{"encoder_norm": "layernorm", "encoder_head_dim": 64, "encoder_patch_size": [4, 4], "encoder_positions": "learned", "grad_clip": 1.0}
Rows from block 10 of the encoder of a small masked image model, named by matrix and row number. Rows with one number belong to one neuron. Each number is 128 + 32 x the weight over its row's rms, rounded and kept within 0 to 255. All counts start at 0.
After each neuron's rows are labels from the 100 images, of 14976, where the neuron reaches its highest value: "patch colour" is the nearest of a few named colours to the mean colour under the peak. Only what is clearly more common there than usual is listed. The data: microscope photos of single blood and bone marrow cells.
# fc1: MLP up (encoder.blocks.10.mlp.fc1.weight, 480x160), inputs 0-79
# fc2: MLP down (encoder.blocks.10.mlp.fc2.weight, 160x480, transposed), outputs 0-79

fc1.432 [198 157 132 154  89  87 149 108  92 172  88 132 114 130 136 113 137 133 147 114 161 114 122 100 140 108 144 102 186  90 146  74 145 152  86 153 115 167 139  76 134 216 132 142 148 117 156 149 154 141 152 147 106 109 151 139 156  46 122 197 154 101 132 117 166 126  92 133  39 126 142  94 162 164 146 113  91 111 154 104]
fc2.432 [118 126 196 161 131 129 105 126 145  90 152 116 129 152 119  68 136 113 113  84 177 100  54 155 107 115 115 122 139  72 117 129 145 136 138 161  91 124 166 172  93 170 106 175  60  86 130 128 132 144 168 130  80 110 112 142 100 108 146 113 154 130 125 155  84 124 106 112  80 152 136  98 168 184 131  72 133 169 198 131]
patch colour: purple

fc1.49 [157 160 190 137 124 127 102 146  92 107 167 147 138 126 121 145 100 120 123  94 169 144 169 149  99 109 117 153 106  93 117 119 129 158 135 126 102 133 107 152 100  71 109 128 125 124  79 155 157 170 113  85 139 160 132 143  94 126 114 100 138 158 134 155 174  92 130 121  99 101 196 185 114 125 134 160 105  94 124 115]
fc2.49 [109 136  95 109 122 129 171 131 177 195  96 159 112 131 110 125 137 129 139 153 108 103 113 165 114 118  95 116 119 115  68 133 137 136 130 140  71  96 137 180 118 130 109 132 114 165 128 100 118 183 150  97 131 130 182 178 147 112  71 118 146 130 129 132 144 136 150 126 132 175  88 171 104 143 131  96  73 131 100 127]
patch colour: pink

fc1.27 [ 98 122 158 189  96  31  90 109 151 115 162 136 118 139 167 149 107 131  98  70 106  87 150 111 108 114 127 157 139 151  65 128 192 123  73 156 211 119 103 131 141 142  74 112 126  46 112  77 138 161 164 116 151 160  77  97  97 135 206 118 172 182 132 120 111 107 138 168  75 142 142 136 132  91 119 137 138  79 153 128]
fc2.27 [103  72 153 142 108 108 166 100  66 118 162 140 122 104 157 121 129 133 162 141 134 163  73 159 130  75  99 169 125  83 169  76 149 179  75 158 110  89 100 154 126 150  91 187 154 121 118 137 129 139 161 125 187 132 108 151 112 158 114  92 156 114 136 121  70  37  72 121 160 134 137 131 112 180 141 185 105  81 172 138]
patch colour: pink

fc1.443 [170 193 164 147 118  81 166 119 114 139  75 135 101 105 133 133 133 133 159 169 108 111 138 118 120  98  65 139 127 140 122 129 153 123 113 126 150 151 155 219 110 117 112 158 158 121 126 174  97 130 121 106  88 158 181  90 229 115 128 132 121 163 131 136 116  84 119 143 138 226 152 149 111 122 123 119 102  69 108 129]
fc2.443 [ 86  91 127 127 111 169  94 110 116 174 139  94 162 100 160  94 128 132 101 116 150 153  78 172 123 104  92 117 111 101 160  89 140  91 128 129 136  75 128  97  83 104 129 212 159 100 135 144 149 118 194 130 115  90 143 221 143 146 150 156 170 129 130 129 146 104 121 119 133  70 104  96 114 128 130  85  50 183  80 122]
patch colour: purple; blue

fc1.156 [ 98  99 105 154 140 157 124 140 116 126 122 114 132 100 161  76 158 152 155  72  66 138 202  89 160 161 120  94 101 120 102 166  95 145  86 141 129 200  91  80 152 126 107  63 152 137 122 139  68 112 142 195 149 129 158 193 111 133 156 135 148 123  87  81 127  90 116 152 159  92 173  80 128 169 162 184 116  67 144 105]
fc2.156 [109 158 113 128 161 162 105 135 138  92 106 206  87 114  90  78 160 148 134 123 112  99 126 111 134 101 113 111 182  84 152  39  90  73 156 139  63 107 115 159 110 112  99 131 156 123 163 118 127 157 146  54 121  66 129 146 181  95 153 136 122 166  93 141 194 119 168 131 170 173 112  85 130 122 142 142  85 126 158 106]
patch colour: purple

fc1.290 [164 155 151 129  99 150 109  92 199 198 150 128 142  80 127 100 104 125 131 106 126 158 162 102 117 118 153 150 113 126  80 103 153 119 109 104  97 154 156 185 146 124  96 101 129  69  81 112  55 145 120 171  95 174  95 172 129 110 104 151 171  69 131 119  98 100 148 170 146  95  77 148 202 123 135 173 192 130 106 141]
fc2.290 [ 95 145 115 166 153 138 175 129 119 182 134  79 117 190 146 135 120 132 201 152  91 138 130  66 137 115 161 162 108 119 139 151  99 160 156 122 137  96  47 134  81 161 115 100  84 118 136 145  84 143 131 130  71 127  87 148 176 151  61 155  90  90 144 108 117 127 116 105 171 118  90 150 149 150 117 136 150 119  79 123]
patch colour: pink

fc1.386 [102 133 172 155 108 140 123 115 155 194 103 154 169  69  99 156 129 136  96 131 111 111 136 112 134 140 134  32 162 108 136 130 126  71 148 103  99 128 153 153  88 131 114  77 212 122 159 117 158 163 150 130 157 155 122 156  95 211 185 151 148 168 124 124 116 150 105  94 140 121 106 102 126  94 119 122  99  97  49 125]
fc2.386 [147 127 106 106 128 144 108 158 141  95 124  62 116 174 111  80 125 128 160 119 129 136  88 144 120 135  81 202 138 163 124 105 100 141 131 107 127 153  96 132 146 115 139 170  22 142 139  90 119  84 145 115  67 134 136 107 124  59 106 131 127  95 118 130 137 150 123 200 162 119 145 104 155  97 120 147 161 143 198 115]
patch colour: pink

fc1.357 [156 165 109 112 139  86  97 106 114 140 124 136 148 140 138 115 126 119  99 131  96 136  79 140 143 120 101 154 132 127  92 109 159 120 117 104 135 126 150 147 131 114 136 118 163 145  91  92 111 159 100 152 121 194  97 101  53 145 157 137  68  99 165 102  78  97 182 134 192 111 132 124 105 129 127 109 167 154 165 128]
fc2.357 [127  59 146 143 143 103 131 128 142 172 132 147 102 148 127 133 127 131 100  73 153  91 149 153 122 154 167 130 188 150 138 154 113 152 178 142 116 139  42  61 146 113 111 144 131  78 170  60 102  56 154 108 149 125 141  79 148  88 118 153 102 144 135 119 137 177 152 134 118 119 109 151 147  84 124 137 124 130  36 135]
patch colour: pink