From a checkpoint of a small masked image model.
Model: 4.35M parameters, 64-pixel images, encoder arch vit, encoder norm layernorm, encoder activation gelu, encoder patch size [4, 4], encoder layers 16, encoder width 160, decoder width 128, decoder layers 3.
Data: trained on microscope photos of single blood and bone marrow cells, 97085 training examples.
Rows from block 0 of the decoder of a small masked image model, named by matrix and row number. Rows with one number belong to one neuron. Each number is 200 + 30 x the weight over its row's rms, rounded and kept within 0 to 999. All counts start at 0. After the name is the row's rms in percent of the matrix's.
After each neuron's rows are labels from the 100 images, of 14976, where the neuron reaches its highest value: "top examples" is what is common among them; "peak at" is the part of the image that holds the peak. Only what is clearly more common there than usual is listed. The data: microscope photos of single blood and bone marrow cells. In brackets: how many of the 100.
# fc1: MLP up (decoder.0.mlp.fc1.weight, 384x128), inputs 0-127
# fc2: MLP down (decoder.0.mlp.fc2.weight, 128x384, transposed), outputs 0-127

fc1.234,152,180,156,246,390,271,256,230,193,211,203,183,200,202,200,189,192,206,205,200,191,192,201,224,180,206,216,202,214,172,194,192,197,202,147,57,125,252,218,224,209,243,212,204,198,201,189,191,203,199,180,189,205,200,200,186,207,189,160,194,200,193,192,221,195,213,246,202,186,246,245,205,195,188,201,209,205,223,194,192,215,238,217,194,218,178,198,192,191,175,189,198,221,203,209,195,185,183,135,198,143,168,200,227,216,193,198,184,198,195,197,179,203,176,200,201,197,190,187,179,206,211,196,195,191,194,203,196,202
fc2.234,164,224,229,194,201,320,231,195,156,154,67,193,183,112,215,193,193,190,197,197,194,190,190,192,191,193,193,196,200,187,193,190,192,106,199,229,240,204,276,306,278,193,185,188,187,188,208,191,192,187,187,192,191,192,199,202,195,193,190,188,194,187,191,195,191,232,193,167,137,263,269,215,197,112,202,186,191,218,196,187,180,208,216,186,198,185,193,196,191,192,190,199,192,194,193,201,191,219,197,205,163,214,192,179,222,195,194,184,191,189,194,193,188,184,189,191,191,188,189,186,195,196,187,199,194,191,188,192,199
top examples: cell type: promyelocyte (29)
peak at: centre (63); middle left (34)

fc1.107,192,178,201,185,229,185,156,177,153,207,206,197,223,176,202,211,196,219,221,195,194,210,205,205,196,232,222,213,191,217,199,227,200,191,257,194,337,286,214,190,189,131,163,192,192,194,183,188,193,209,175,186,169,210,167,200,194,188,197,188,191,192,177,171,181,230,249,117,214,281,267,183,172,165,149,149,172,185,206,195,203,211,235,193,229,213,212,191,200,203,193,208,210,223,212,215,205,211,313,211,143,161,230,228,255,228,202,212,208,186,178,191,200,191,179,182,200,206,178,179,202,180,189,188,170,214,211,199,195
fc2.107,184,225,213,199,228,160,209,186,248,188,209,196,195,260,222,210,212,210,206,214,220,210,216,216,217,213,199,201,217,203,209,215,216,199,185,193,214,224,222,235,237,220,205,213,212,216,185,220,206,220,215,208,217,214,213,200,209,216,217,220,207,223,205,215,213,105,197,291,172,126,119,178,219,297,215,273,219,196,220,225,205,184,206,216,209,229,204,208,225,204,212,212,212,202,215,210,206,132,186,143,303,272,177,116,115,210,215,195,204,213,215,217,204,225,214,219,211,209,210,210,219,206,214,218,206,213,205,208,215
top examples: cell type: promyelocyte (44)
peak at: middle left (90)

fc1.66,104,128,252,208,104,130,160,179,210,199,190,190,215,154,192,192,205,226,206,201,203,215,187,191,216,211,211,209,202,210,206,229,182,236,140,321,303,178,189,192,204,183,205,190,210,195,204,204,196,196,223,194,166,193,200,127,195,183,177,208,201,185,210,156,183,244,311,228,205,271,246,244,225,217,222,199,194,203,186,206,210,236,206,214,201,226,207,209,214,211,222,180,189,194,197,189,204,227,116,194,171,189,225,192,199,188,170,209,197,179,180,221,200,178,201,198,190,192,196,190,195,185,198,204,207,220,200,190,197
fc2.66,096,242,236,295,203,157,228,189,198,226,262,190,247,269,191,180,194,175,199,196,192,193,190,180,184,200,159,212,206,187,187,198,216,276,171,161,143,233,149,157,125,227,222,158,176,185,159,169,192,167,184,147,196,164,150,150,187,219,169,165,190,183,182,207,203,218,171,164,220,209,184,232,189,190,172,156,174,243,214,179,164,159,228,198,188,208,173,173,179,190,219,170,198,201,194,165,212,221,226,152,163,229,245,202,162,188,210,157,195,174,181,186,178,194,203,171,153,190,161,167,197,205,184,166,186,178,181,171,182
top examples: cell type: promyelocyte (35)
peak at: bottom centre (75)

fc1.151,145,201,223,69,56,201,237,194,223,195,196,197,205,207,185,202,204,209,205,205,201,206,197,204,211,207,202,213,202,221,203,198,200,189,285,301,73,80,186,194,212,209,198,202,202,198,198,209,193,196,195,193,200,202,178,205,198,201,209,196,195,202,197,192,203,206,224,185,202,260,227,212,215,219,195,201,182,184,196,197,208,193,204,205,213,202,198,205,202,206,204,208,200,208,208,212,210,236,225,214,115,123,186,186,206,210,204,203,207,210,184,205,208,195,200,192,206,207,193,197,204,192,200,193,197,209,196,194,201
fc2.151,180,184,170,145,188,258,284,263,246,305,256,200,213,175,189,195,201,196,198,204,199,200,196,190,192,193,187,201,194,204,191,189,199,266,166,174,156,105,119,128,153,204,200,197,197,186,210,193,199,189,204,195,198,192,219,161,195,204,185,188,195,197,191,201,196,191,193,128,119,256,304,226,209,208,214,217,190,277,208,193,194,205,199,199,200,195,193,202,196,189,204,203,193,199,197,200,203,168,185,164,120,203,186,210,208,196,198,202,199,187,197,193,193,192,195,187,193,195,192,186,193,204,192,195,198,197,202,193,191
top examples: cell type: erythroblast (32)
peak at: centre (100)

fc1.279,254,143,178,177,232,212,241,211,235,210,208,242,218,225,216,217,202,215,205,196,197,201,205,202,206,219,212,203,206,233,202,216,198,210,193,124,151,185,199,193,187,164,178,196,199,199,201,188,199,201,199,187,184,207,191,172,205,196,194,190,206,197,206,205,189,109,163,170,210,165,117,157,195,205,211,217,200,205,213,204,213,214,208,203,214,209,210,192,201,189,201,215,212,220,216,205,212,132,374,105,289,295,214,193,174,157,182,198,204,196,194,203,210,190,186,199,197,206,194,198,192,197,210,204,207,204,211,202,207
fc2.279,286,224,231,169,198,208,162,84,153,116,152,216,177,206,213,207,212,208,215,213,215,213,213,209,211,210,207,214,219,206,211,209,218,266,232,185,229,278,310,252,219,191,211,205,208,204,202,207,215,206,212,201,207,208,183,176,209,216,204,201,213,216,207,219,210,138,150,225,207,115,106,225,239,255,187,237,205,179,215,212,202,195,213,212,215,220,202,208,208,210,219,210,212,214,212,210,217,101,248,197,231,232,214,163,175,209,214,200,215,205,208,211,206,214,215,209,202,206,210,207,216,214,206,212,212,208,209,207,211
top examples: cell type: promyelocyte (32)
peak at: middle right (53); bottom right (47)

fc1.79,150,191,212,77,66,207,240,209,236,202,197,206,201,198,191,200,207,198,196,206,208,201,205,198,215,193,195,206,199,195,204,187,207,198,257,276,70,66,180,200,214,234,214,197,204,194,210,204,199,199,199,206,196,196,207,189,196,197,213,191,196,197,198,192,205,211,211,176,206,275,230,234,217,212,202,198,192,197,200,201,195,193,189,202,203,205,196,205,210,211,205,206,196,198,205,207,200,213,223,188,86,116,203,194,217,202,208,197,199,212,196,199,210,192,209,204,206,199,198,202,204,194,200,191,203,202,195,201,200
fc2.79,198,211,209,152,192,261,251,278,236,319,250,196,221,169,192,194,196,199,196,195,197,198,199,200,195,202,200,199,195,197,201,190,194,229,171,164,121,108,108,140,161,211,208,194,197,188,203,194,203,200,198,193,196,194,237,192,193,190,195,192,195,193,202,194,201,186,175,124,143,251,314,255,225,186,200,211,195,271,197,191,181,192,200,194,192,189,203,193,198,197,192,199,195,194,197,205,199,185,187,202,108,170,195,228,217,195,201,194,195,192,196,194,200,197,196,193,193,195,192,200,193,198,194,202,199,202,200,198,198
top examples: cell type: lymphocyte (48)
peak at: centre (100)

fc1.159,053,181,133,192,101,167,221,198,237,181,206,209,179,192,169,179,199,163,174,198,206,197,159,203,195,166,173,245,206,168,193,194,199,158,188,214,217,176,217,229,206,194,238,188,209,209,179,213,192,212,210,207,177,182,234,236,182,203,221,204,193,196,215,156,198,235,295,221,193,245,231,173,250,211,101,214,98,196,200,201,162,182,176,203,195,188,172,225,192,172,207,173,188,160,201,175,175,265,244,134,220,271,236,193,163,244,229,248,205,210,198,222,200,194,208,214,193,211,217,227,219,203,201,197,197,192,195,200,176
fc2.159,061,220,147,199,260,200,210,182,191,219,221,180,213,231,130,228,199,159,167,207,200,247,189,210,221,149,175,174,193,256,167,180,211,217,185,195,194,208,209,247,161,313,214,181,164,167,174,189,217,196,191,191,194,212,149,190,203,235,191,185,212,194,192,206,194,154,226,167,218,174,170,175,275,158,156,181,193,270,210,227,209,214,251,199,214,223,193,188,221,198,257,184,219,189,182,170,215,194,153,129,162,305,243,228,211,193,213,188,214,195,234,201,209,200,199,186,173,204,178,194,200,191,182,189,221,202,229,189,197
top examples: cell type: promyelocyte (30)
peak at: middle left (84)

fc1.305,190,190,224,325,380,232,202,191,165,188,193,227,198,213,203,211,196,224,211,188,199,197,200,194,205,205,205,196,198,217,193,218,194,132,127,145,225,333,239,228,213,136,175,188,196,192,201,185,197,197,200,185,184,199,198,163,190,205,194,196,200,191,193,173,188,217,240,192,200,258,249,222,213,201,186,215,196,201,205,199,206,199,196,193,195,212,207,192,196,204,203,213,210,215,194,206,201,201,182,191,133,159,198,219,212,179,193,190,199,182,197,209,186,196,189,199,188,183,191,187,180,185,199,202,196,197,203,196,198
fc2.305,192,213,197,208,183,303,302,203,193,139,100,196,200,108,186,206,194,185,199,205,201,206,194,184,195,192,192,199,192,195,200,183,215,187,207,188,151,207,298,305,327,179,246,193,185,179,155,200,212,183,199,189,193,194,228,158,190,206,178,193,197,197,191,197,195,209,221,155,192,241,211,202,187,147,210,156,190,198,199,207,210,194,173,206,195,202,193,210,203,187,212,203,210,204,193,191,190,220,157,160,169,196,211,152,179,200,196,208,213,192,193,193,200,197,195,179,180,192,195,186,203,192,194,190,197,199,202,191,187
top examples: cell type: segmented neutrophil (74)
peak at: top centre (100)

fc1.379,026,204,164,188,100,202,207,243,230,207,202,152,193,160,193,213,247,169,170,218,196,196,173,205,190,158,183,197,173,166,224,165,183,155,244,199,225,228,224,218,228,128,193,215,175,239,201,228,195,196,231,245,179,192,215,226,178,234,248,200,185,210,242,223,217,245,241,201,217,172,228,132,200,222,134,196,136,158,189,186,169,171,173,206,141,186,173,238,214,204,206,178,182,166,179,183,175,213,191,172,246,247,179,179,167,266,242,233,175,235,229,187,226,213,202,226,243,201,224,236,222,214,216,228,223,202,172,202,206
fc2.379,023,174,145,200,228,202,218,190,219,229,214,237,222,144,178,192,235,195,197,116,244,142,188,252,158,222,209,168,209,214,192,217,167,213,274,169,184,229,215,214,168,264,156,209,221,207,242,159,187,161,167,189,156,169,164,162,228,210,220,245,199,210,195,201,188,207,247,158,204,201,113,193,190,220,183,230,233,223,199,163,207,211,240,183,232,220,201,216,175,211,222,149,151,230,217,211,212,192,142,201,196,260,218,238,217,206,185,171,217,175,207,184,203,189,187,188,160,263,186,195,171,188,197,208,189,255,224,199,198
top examples: cell type: promyelocyte (44)
peak at: middle left (100)

fc1.113,025,204,116,206,153,206,228,204,215,161,168,160,123,166,191,197,214,171,178,228,206,185,159,184,208,152,142,237,220,198,216,191,222,140,250,259,158,197,165,165,246,174,201,219,208,178,201,237,198,205,232,260,182,205,207,237,184,203,226,220,209,202,206,188,217,238,209,240,198,244,220,217,245,199,176,163,175,202,172,215,199,193,195,219,129,171,139,206,203,185,228,193,149,166,194,201,168,203,233,236,259,284,195,214,176,230,212,230,188,227,235,202,221,227,193,223,220,186,233,264,208,219,204,192,211,195,184,188,200
fc2.113,024,178,200,165,250,212,236,184,209,189,188,259,201,147,195,206,140,207,225,193,178,197,166,166,195,221,205,194,162,231,143,223,206,189,172,184,228,200,199,187,164,229,154,191,140,195,204,211,217,141,218,151,216,195,178,172,234,249,169,219,199,190,201,219,180,180,231,158,209,190,117,165,216,216,149,209,177,257,189,178,199,231,205,195,233,172,176,194,164,181,205,150,186,246,208,154,252,197,170,184,223,237,229,243,217,205,233,181,213,226,221,201,225,201,166,180,188,160,217,156,227,152,215,258,242,267,193,149,179
top examples: cell type: artefact (44)
peak at: middle left (64); top left (36)

fc1.271,132,201,173,69,158,233,251,218,229,203,202,196,199,209,203,194,212,194,202,203,203,202,197,202,204,202,201,205,208,182,203,190,202,202,272,188,23,81,186,213,211,218,221,198,197,206,218,204,191,203,202,204,200,194,191,187,200,199,205,187,201,203,205,215,198,194,206,177,200,284,240,228,216,208,211,198,206,199,200,198,202,200,193,203,211,214,199,209,207,207,201,209,205,198,206,204,193,212,231,202,81,107,195,201,211,202,206,186,200,197,203,194,206,190,207,199,193,203,210,202,191,196,195,210,197,200,195,197,197
fc2.271,182,178,221,140,200,300,261,274,217,283,211,194,202,122,201,202,202,196,203,204,194,200,194,194,198,199,195,204,193,199,196,199,204,196,176,193,123,113,131,184,199,190,198,195,203,197,189,195,201,199,197,198,197,191,237,186,200,193,195,197,201,199,196,201,202,208,185,121,133,252,336,253,225,160,192,216,197,259,197,197,181,203,202,204,196,198,198,195,196,197,202,201,200,199,201,191,200,200,194,206,93,171,183,234,222,196,198,192,196,196,194,197,195,206,193,194,195,199,195,201,196,193,197,194,194,193,200,196,201
top examples: cell type: lymphocyte (35)
peak at: centre (100)

fc1.314,135,173,201,79,167,207,225,180,212,188,196,213,209,223,202,207,213,197,194,209,199,213,202,198,205,197,185,211,206,228,215,198,209,164,246,148,35,92,211,224,205,198,184,198,213,204,213,206,192,192,201,216,192,197,184,217,194,210,222,199,191,200,199,189,198,189,207,161,222,260,213,226,204,233,213,201,210,182,200,211,205,186,190,212,206,206,203,212,210,212,211,185,186,194,204,214,210,208,267,203,68,93,177,183,199,209,200,218,195,219,188,208,208,195,207,203,203,198,219,202,201,195,210,189,199,208,188,197,196
fc2.314,168,240,250,139,156,259,263,267,243,248,212,193,264,163,193,197,189,188,192,185,192,194,186,183,184,194,190,190,188,192,192,199,187,289,149,79,117,152,169,204,206,187,196,192,192,186,177,187,188,189,192,198,185,194,224,147,187,185,196,190,187,186,184,193,189,188,173,175,156,259,258,265,197,202,177,205,199,264,195,194,186,189,173,189,194,187,195,197,182,191,181,195,191,197,195,194,188,196,165,189,114,129,180,188,199,187,186,182,190,190,192,187,184,186,193,189,185,190,185,189,190,192,190,186,196,185,187,193,195
top examples: cell type: segmented neutrophil (40)
peak at: centre (100)

fc1.339,099,230,230,233,226,189,170,169,188,190,203,244,193,216,190,202,186,205,215,211,197,184,235,162,209,230,161,207,202,172,213,171,210,201,169,243,215,223,206,205,188,207,164,237,247,198,184,175,227,177,198,175,213,189,202,184,189,192,227,203,198,191,207,155,172,310,318,149,204,201,220,220,195,180,216,187,223,214,168,202,200,208,222,190,164,171,211,206,225,201,215,186,167,214,185,176,210,44,260,223,151,138,152,208,182,232,201,206,214,219,202,252,188,202,212,194,217,180,181,197,198,199,184,174,204,211,191,230,206
fc2.339,117,192,250,232,245,212,261,141,188,239,191,208,191,216,173,180,198,185,210,185,179,175,186,185,183,196,178,168,178,179,183,196,196,188,180,182,237,178,233,196,165,260,238,170,186,192,223,187,180,179,182,182,177,175,207,240,195,177,187,181,182,185,192,184,188,43,196,134,198,149,152,203,262,218,178,214,179,226,200,160,188,205,252,176,178,178,187,184,176,193,188,181,183,205,194,192,194,327,200,137,224,204,187,194,163,185,189,208,197,188,185,195,176,191,183,188,185,186,175,187,185,195,190,183,179,186,179,181,188
top examples: smear: peripheral blood (88)
peak at: bottom centre (71); top centre (29)

fc1.157,133,212,170,147,263,266,255,206,199,200,195,213,202,218,201,203,202,214,205,207,198,194,209,198,218,213,202,202,215,216,199,207,218,202,214,133,35,142,204,209,214,236,149,194,202,195,187,185,198,201,189,195,170,195,187,190,201,181,208,195,202,189,177,174,195,190,155,242,258,293,216,207,185,180,236,195,207,207,200,202,205,205,223,197,193,197,216,202,205,197,200,203,202,217,204,195,210,151,142,102,155,283,277,230,220,173,198,201,197,189,179,200,196,175,193,189,205,175,189,195,204,193,179,186,190,191,196,203,203
fc2.157,177,209,229,146,192,295,288,272,203,199,183,195,203,113,189,180,189,189,196,190,190,187,193,185,183,173,188,192,187,210,192,187,193,204,178,178,146,161,205,213,252,196,180,186,187,183,177,190,192,191,191,191,195,179,204,194,183,186,187,193,187,193,196,196,189,214,201,138,265,280,293,161,140,92,188,132,185,181,196,194,238,188,196,186,194,194,185,190,187,188,196,183,184,193,196,206,190,187,173,192,149,165,188,290,231,193,191,180,190,193,189,188,194,193,195,183,181,185,186,187,194,190,192,184,195,180,195,184,180
top examples: cell type: promyelocyte (39)
peak at: middle left (100)

fc1.71,029,191,157,163,178,216,165,220,179,195,213,181,189,97,184,215,201,172,152,220,208,198,158,186,200,174,175,210,187,214,219,160,200,169,254,224,281,249,155,213,237,173,201,214,194,213,210,229,197,200,211,265,186,192,222,235,197,214,237,202,213,189,229,212,216,237,240,220,193,163,216,167,228,178,122,174,156,188,159,181,188,187,162,217,170,208,160,226,192,177,193,181,178,164,184,202,182,204,209,171,284,304,166,199,182,203,200,247,181,242,217,226,203,217,214,234,206,188,234,232,209,216,213,222,223,209,162,198,194
fc2.71,023,163,196,167,228,193,188,186,176,250,199,230,222,139,179,174,173,234,210,190,195,178,257,206,160,192,194,212,131,184,221,233,195,205,199,179,202,241,212,219,177,237,175,204,200,217,230,219,162,206,227,190,194,244,169,162,222,214,233,219,245,163,174,230,131,228,203,151,194,206,131,198,198,237,163,207,158,271,228,188,217,192,229,188,189,191,198,180,181,230,228,156,167,226,244,178,236,214,161,177,244,256,243,253,224,178,237,205,232,192,206,268,170,221,252,222,218,218,173,170,212,188,168,189,196,178,179,140,198
top examples: cell type: artefact (26)
peak at: top left (98)

fc1.20,183,201,221,219,208,211,224,209,198,191,202,192,193,200,190,192,199,197,197,203,199,202,196,191,195,196,198,203,193,186,199,205,199,194,145,202,149,165,202,195,196,195,216,203,195,194,206,190,192,189,190,197,231,195,181,192,197,205,202,190,188,192,188,201,190,260,265,195,225,160,149,129,124,147,154,158,200,168,195,197,189,196,201,201,199,202,198,207,199,198,200,213,195,203,201,202,195,217,257,290,320,380,294,248,233,206,206,185,196,200,197,194,193,200,198,205,190,196,207,193,190,197,195,199,201,194,193,199,199
fc2.20,217,180,211,196,188,152,151,192,203,160,191,191,197,216,195,199,199,201,205,199,198,201,197,196,201,201,200,200,200,214,202,199,201,218,208,191,210,215,230,194,202,183,190,197,196,196,189,200,203,201,203,194,202,198,183,277,193,198,196,199,199,197,200,202,197,167,237,245,351,216,188,130,129,128,155,56,199,82,203,205,204,191,183,200,203,197,197,201,200,198,199,197,204,203,200,194,203,245,216,226,220,226,259,281,265,204,199,196,200,203,196,193,198,199,200,197,194,197,202,197,201,200,200,195,198,192,198,198,202
top examples: smear: peripheral blood (55)
peak at: middle left (66); top left (26)

fc1.13,034,192,133,164,147,211,170,225,203,222,190,170,206,137,179,204,209,179,170,233,216,193,168,180,214,164,161,191,179,176,204,166,193,157,234,240,307,273,220,189,209,160,193,232,194,205,197,247,201,202,223,263,184,207,264,173,203,213,220,204,203,206,219,221,220,233,194,203,185,144,175,202,194,149,176,166,190,222,182,210,203,181,162,229,161,185,161,229,202,188,204,163,148,173,190,186,170,181,198,204,275,291,187,223,212,166,201,220,179,239,234,202,209,217,215,241,217,183,225,247,220,215,221,202,225,201,188,195,193
fc2.13,030,159,195,180,220,189,170,194,202,245,196,179,219,129,179,242,172,215,212,190,199,220,183,236,239,174,202,159,226,205,168,217,187,196,206,169,204,229,203,217,168,249,158,232,187,193,170,159,236,183,151,259,234,186,170,148,185,192,247,199,195,187,182,161,157,210,214,131,195,189,125,195,170,233,164,206,171,257,204,194,220,154,234,223,197,211,186,230,171,196,211,165,200,206,179,171,180,205,147,209,238,262,192,252,224,204,221,249,193,212,165,197,204,200,280,191,187,214,208,198,193,163,160,208,201,272,248,170,219
top examples: cell type: lymphocyte (34)
peak at: top left (100)

fc1.206,138,224,192,285,227,144,138,193,184,215,221,196,228,200,223,203,191,233,214,199,206,216,196,197,216,213,228,204,211,181,207,253,186,193,176,190,376,259,192,165,168,201,200,187,183,193,197,179,196,192,208,193,191,200,173,171,195,184,163,195,185,183,205,175,179,243,297,238,202,243,226,205,198,209,218,187,220,210,202,201,222,216,205,217,221,201,216,193,213,211,208,205,191,198,197,196,186,289,133,234,234,231,244,212,221,151,166,205,189,163,181,180,196,179,188,204,186,189,166,186,180,173,203,204,186,211,197,190,190
fc2.206,098,158,268,244,236,78,150,193,189,215,263,187,221,281,195,198,209,188,222,211,211,203,195,189,213,207,197,216,211,198,205,201,217,251,216,201,206,204,131,111,60,212,222,192,189,184,176,190,203,179,197,187,188,186,155,170,199,204,186,174,202,205,184,212,210,255,222,213,287,228,163,220,188,165,218,230,205,235,213,190,175,163,220,214,191,215,205,207,189,201,223,196,198,206,200,176,215,184,174,177,156,183,227,258,211,201,216,190,192,188,190,175,202,202,205,197,191,194,198,191,210,213,196,205,197,192,210,199,199
top examples: smear: peripheral blood (53); cell type: lymphocyte (34)
peak at: bottom left (100)

fc1.251,113,180,210,77,68,194,233,184,222,171,177,202,176,237,206,204,198,226,210,199,207,207,213,215,204,217,212,192,221,216,195,212,207,211,276,280,72,62,192,200,210,227,219,200,201,194,189,194,193,199,194,184,184,206,174,168,199,197,194,200,207,205,206,204,192,218,204,234,217,270,191,224,218,209,219,228,231,181,203,201,224,225,204,206,209,225,209,201,205,202,209,207,229,229,203,203,215,167,184,204,146,172,228,211,202,187,191,182,204,190,200,204,196,202,189,189,201,198,194,200,187,206,188,222,202,191,201,188,196
fc2.251,101,129,53,184,134,253,273,231,205,203,215,197,230,190,202,214,199,195,204,206,195,202,208,197,199,185,188,199,210,183,183,186,206,314,237,186,203,124,125,137,136,168,192,193,180,182,150,205,196,207,206,193,200,194,197,118,186,177,186,189,203,186,189,201,189,200,206,180,172,259,231,226,168,169,165,200,200,245,198,228,230,247,194,193,212,203,191,212,187,191,193,198,209,191,195,178,196,231,212,212,199,198,219,221,250,200,190,175,195,195,183,187,196,203,195,188,169,196,197,195,207,199,196,196,189,172,209,184,197
top examples: cell type: erythroblast (32)
peak at: middle left (100)

fc1.208,024,196,151,188,86,216,180,204,197,196,175,181,189,165,194,170,217,182,163,231,201,204,184,189,187,145,137,248,203,215,206,167,218,159,235,199,225,213,171,252,193,164,186,184,236,211,192,250,225,191,246,244,186,199,229,227,186,217,230,222,223,217,238,181,218,252,216,224,166,202,230,160,204,197,141,176,163,163,193,201,160,189,169,221,162,207,182,230,177,190,215,171,166,148,175,195,179,196,185,215,252,290,255,221,197,201,203,254,186,242,212,249,202,192,228,237,216,185,235,238,221,221,180,185,210,208,172,212,197
fc2.208,022,191,195,204,230,195,218,157,182,220,218,259,198,160,187,150,250,208,193,201,175,141,179,207,156,244,157,183,166,198,159,238,154,196,149,173,200,211,178,197,177,248,168,199,196,179,207,236,175,247,185,195,204,180,177,153,200,217,190,216,172,173,175,222,186,203,192,126,194,191,108,179,203,197,148,202,163,247,145,210,175,234,228,201,208,216,142,188,178,188,170,213,170,152,221,275,174,210,180,156,200,220,236,228,211,225,154,178,234,163,217,248,234,209,194,184,213,205,179,159,193,217,195,141,197,228,184,209,181
top examples: cell type: erythroblast (34)
peak at: top left (96)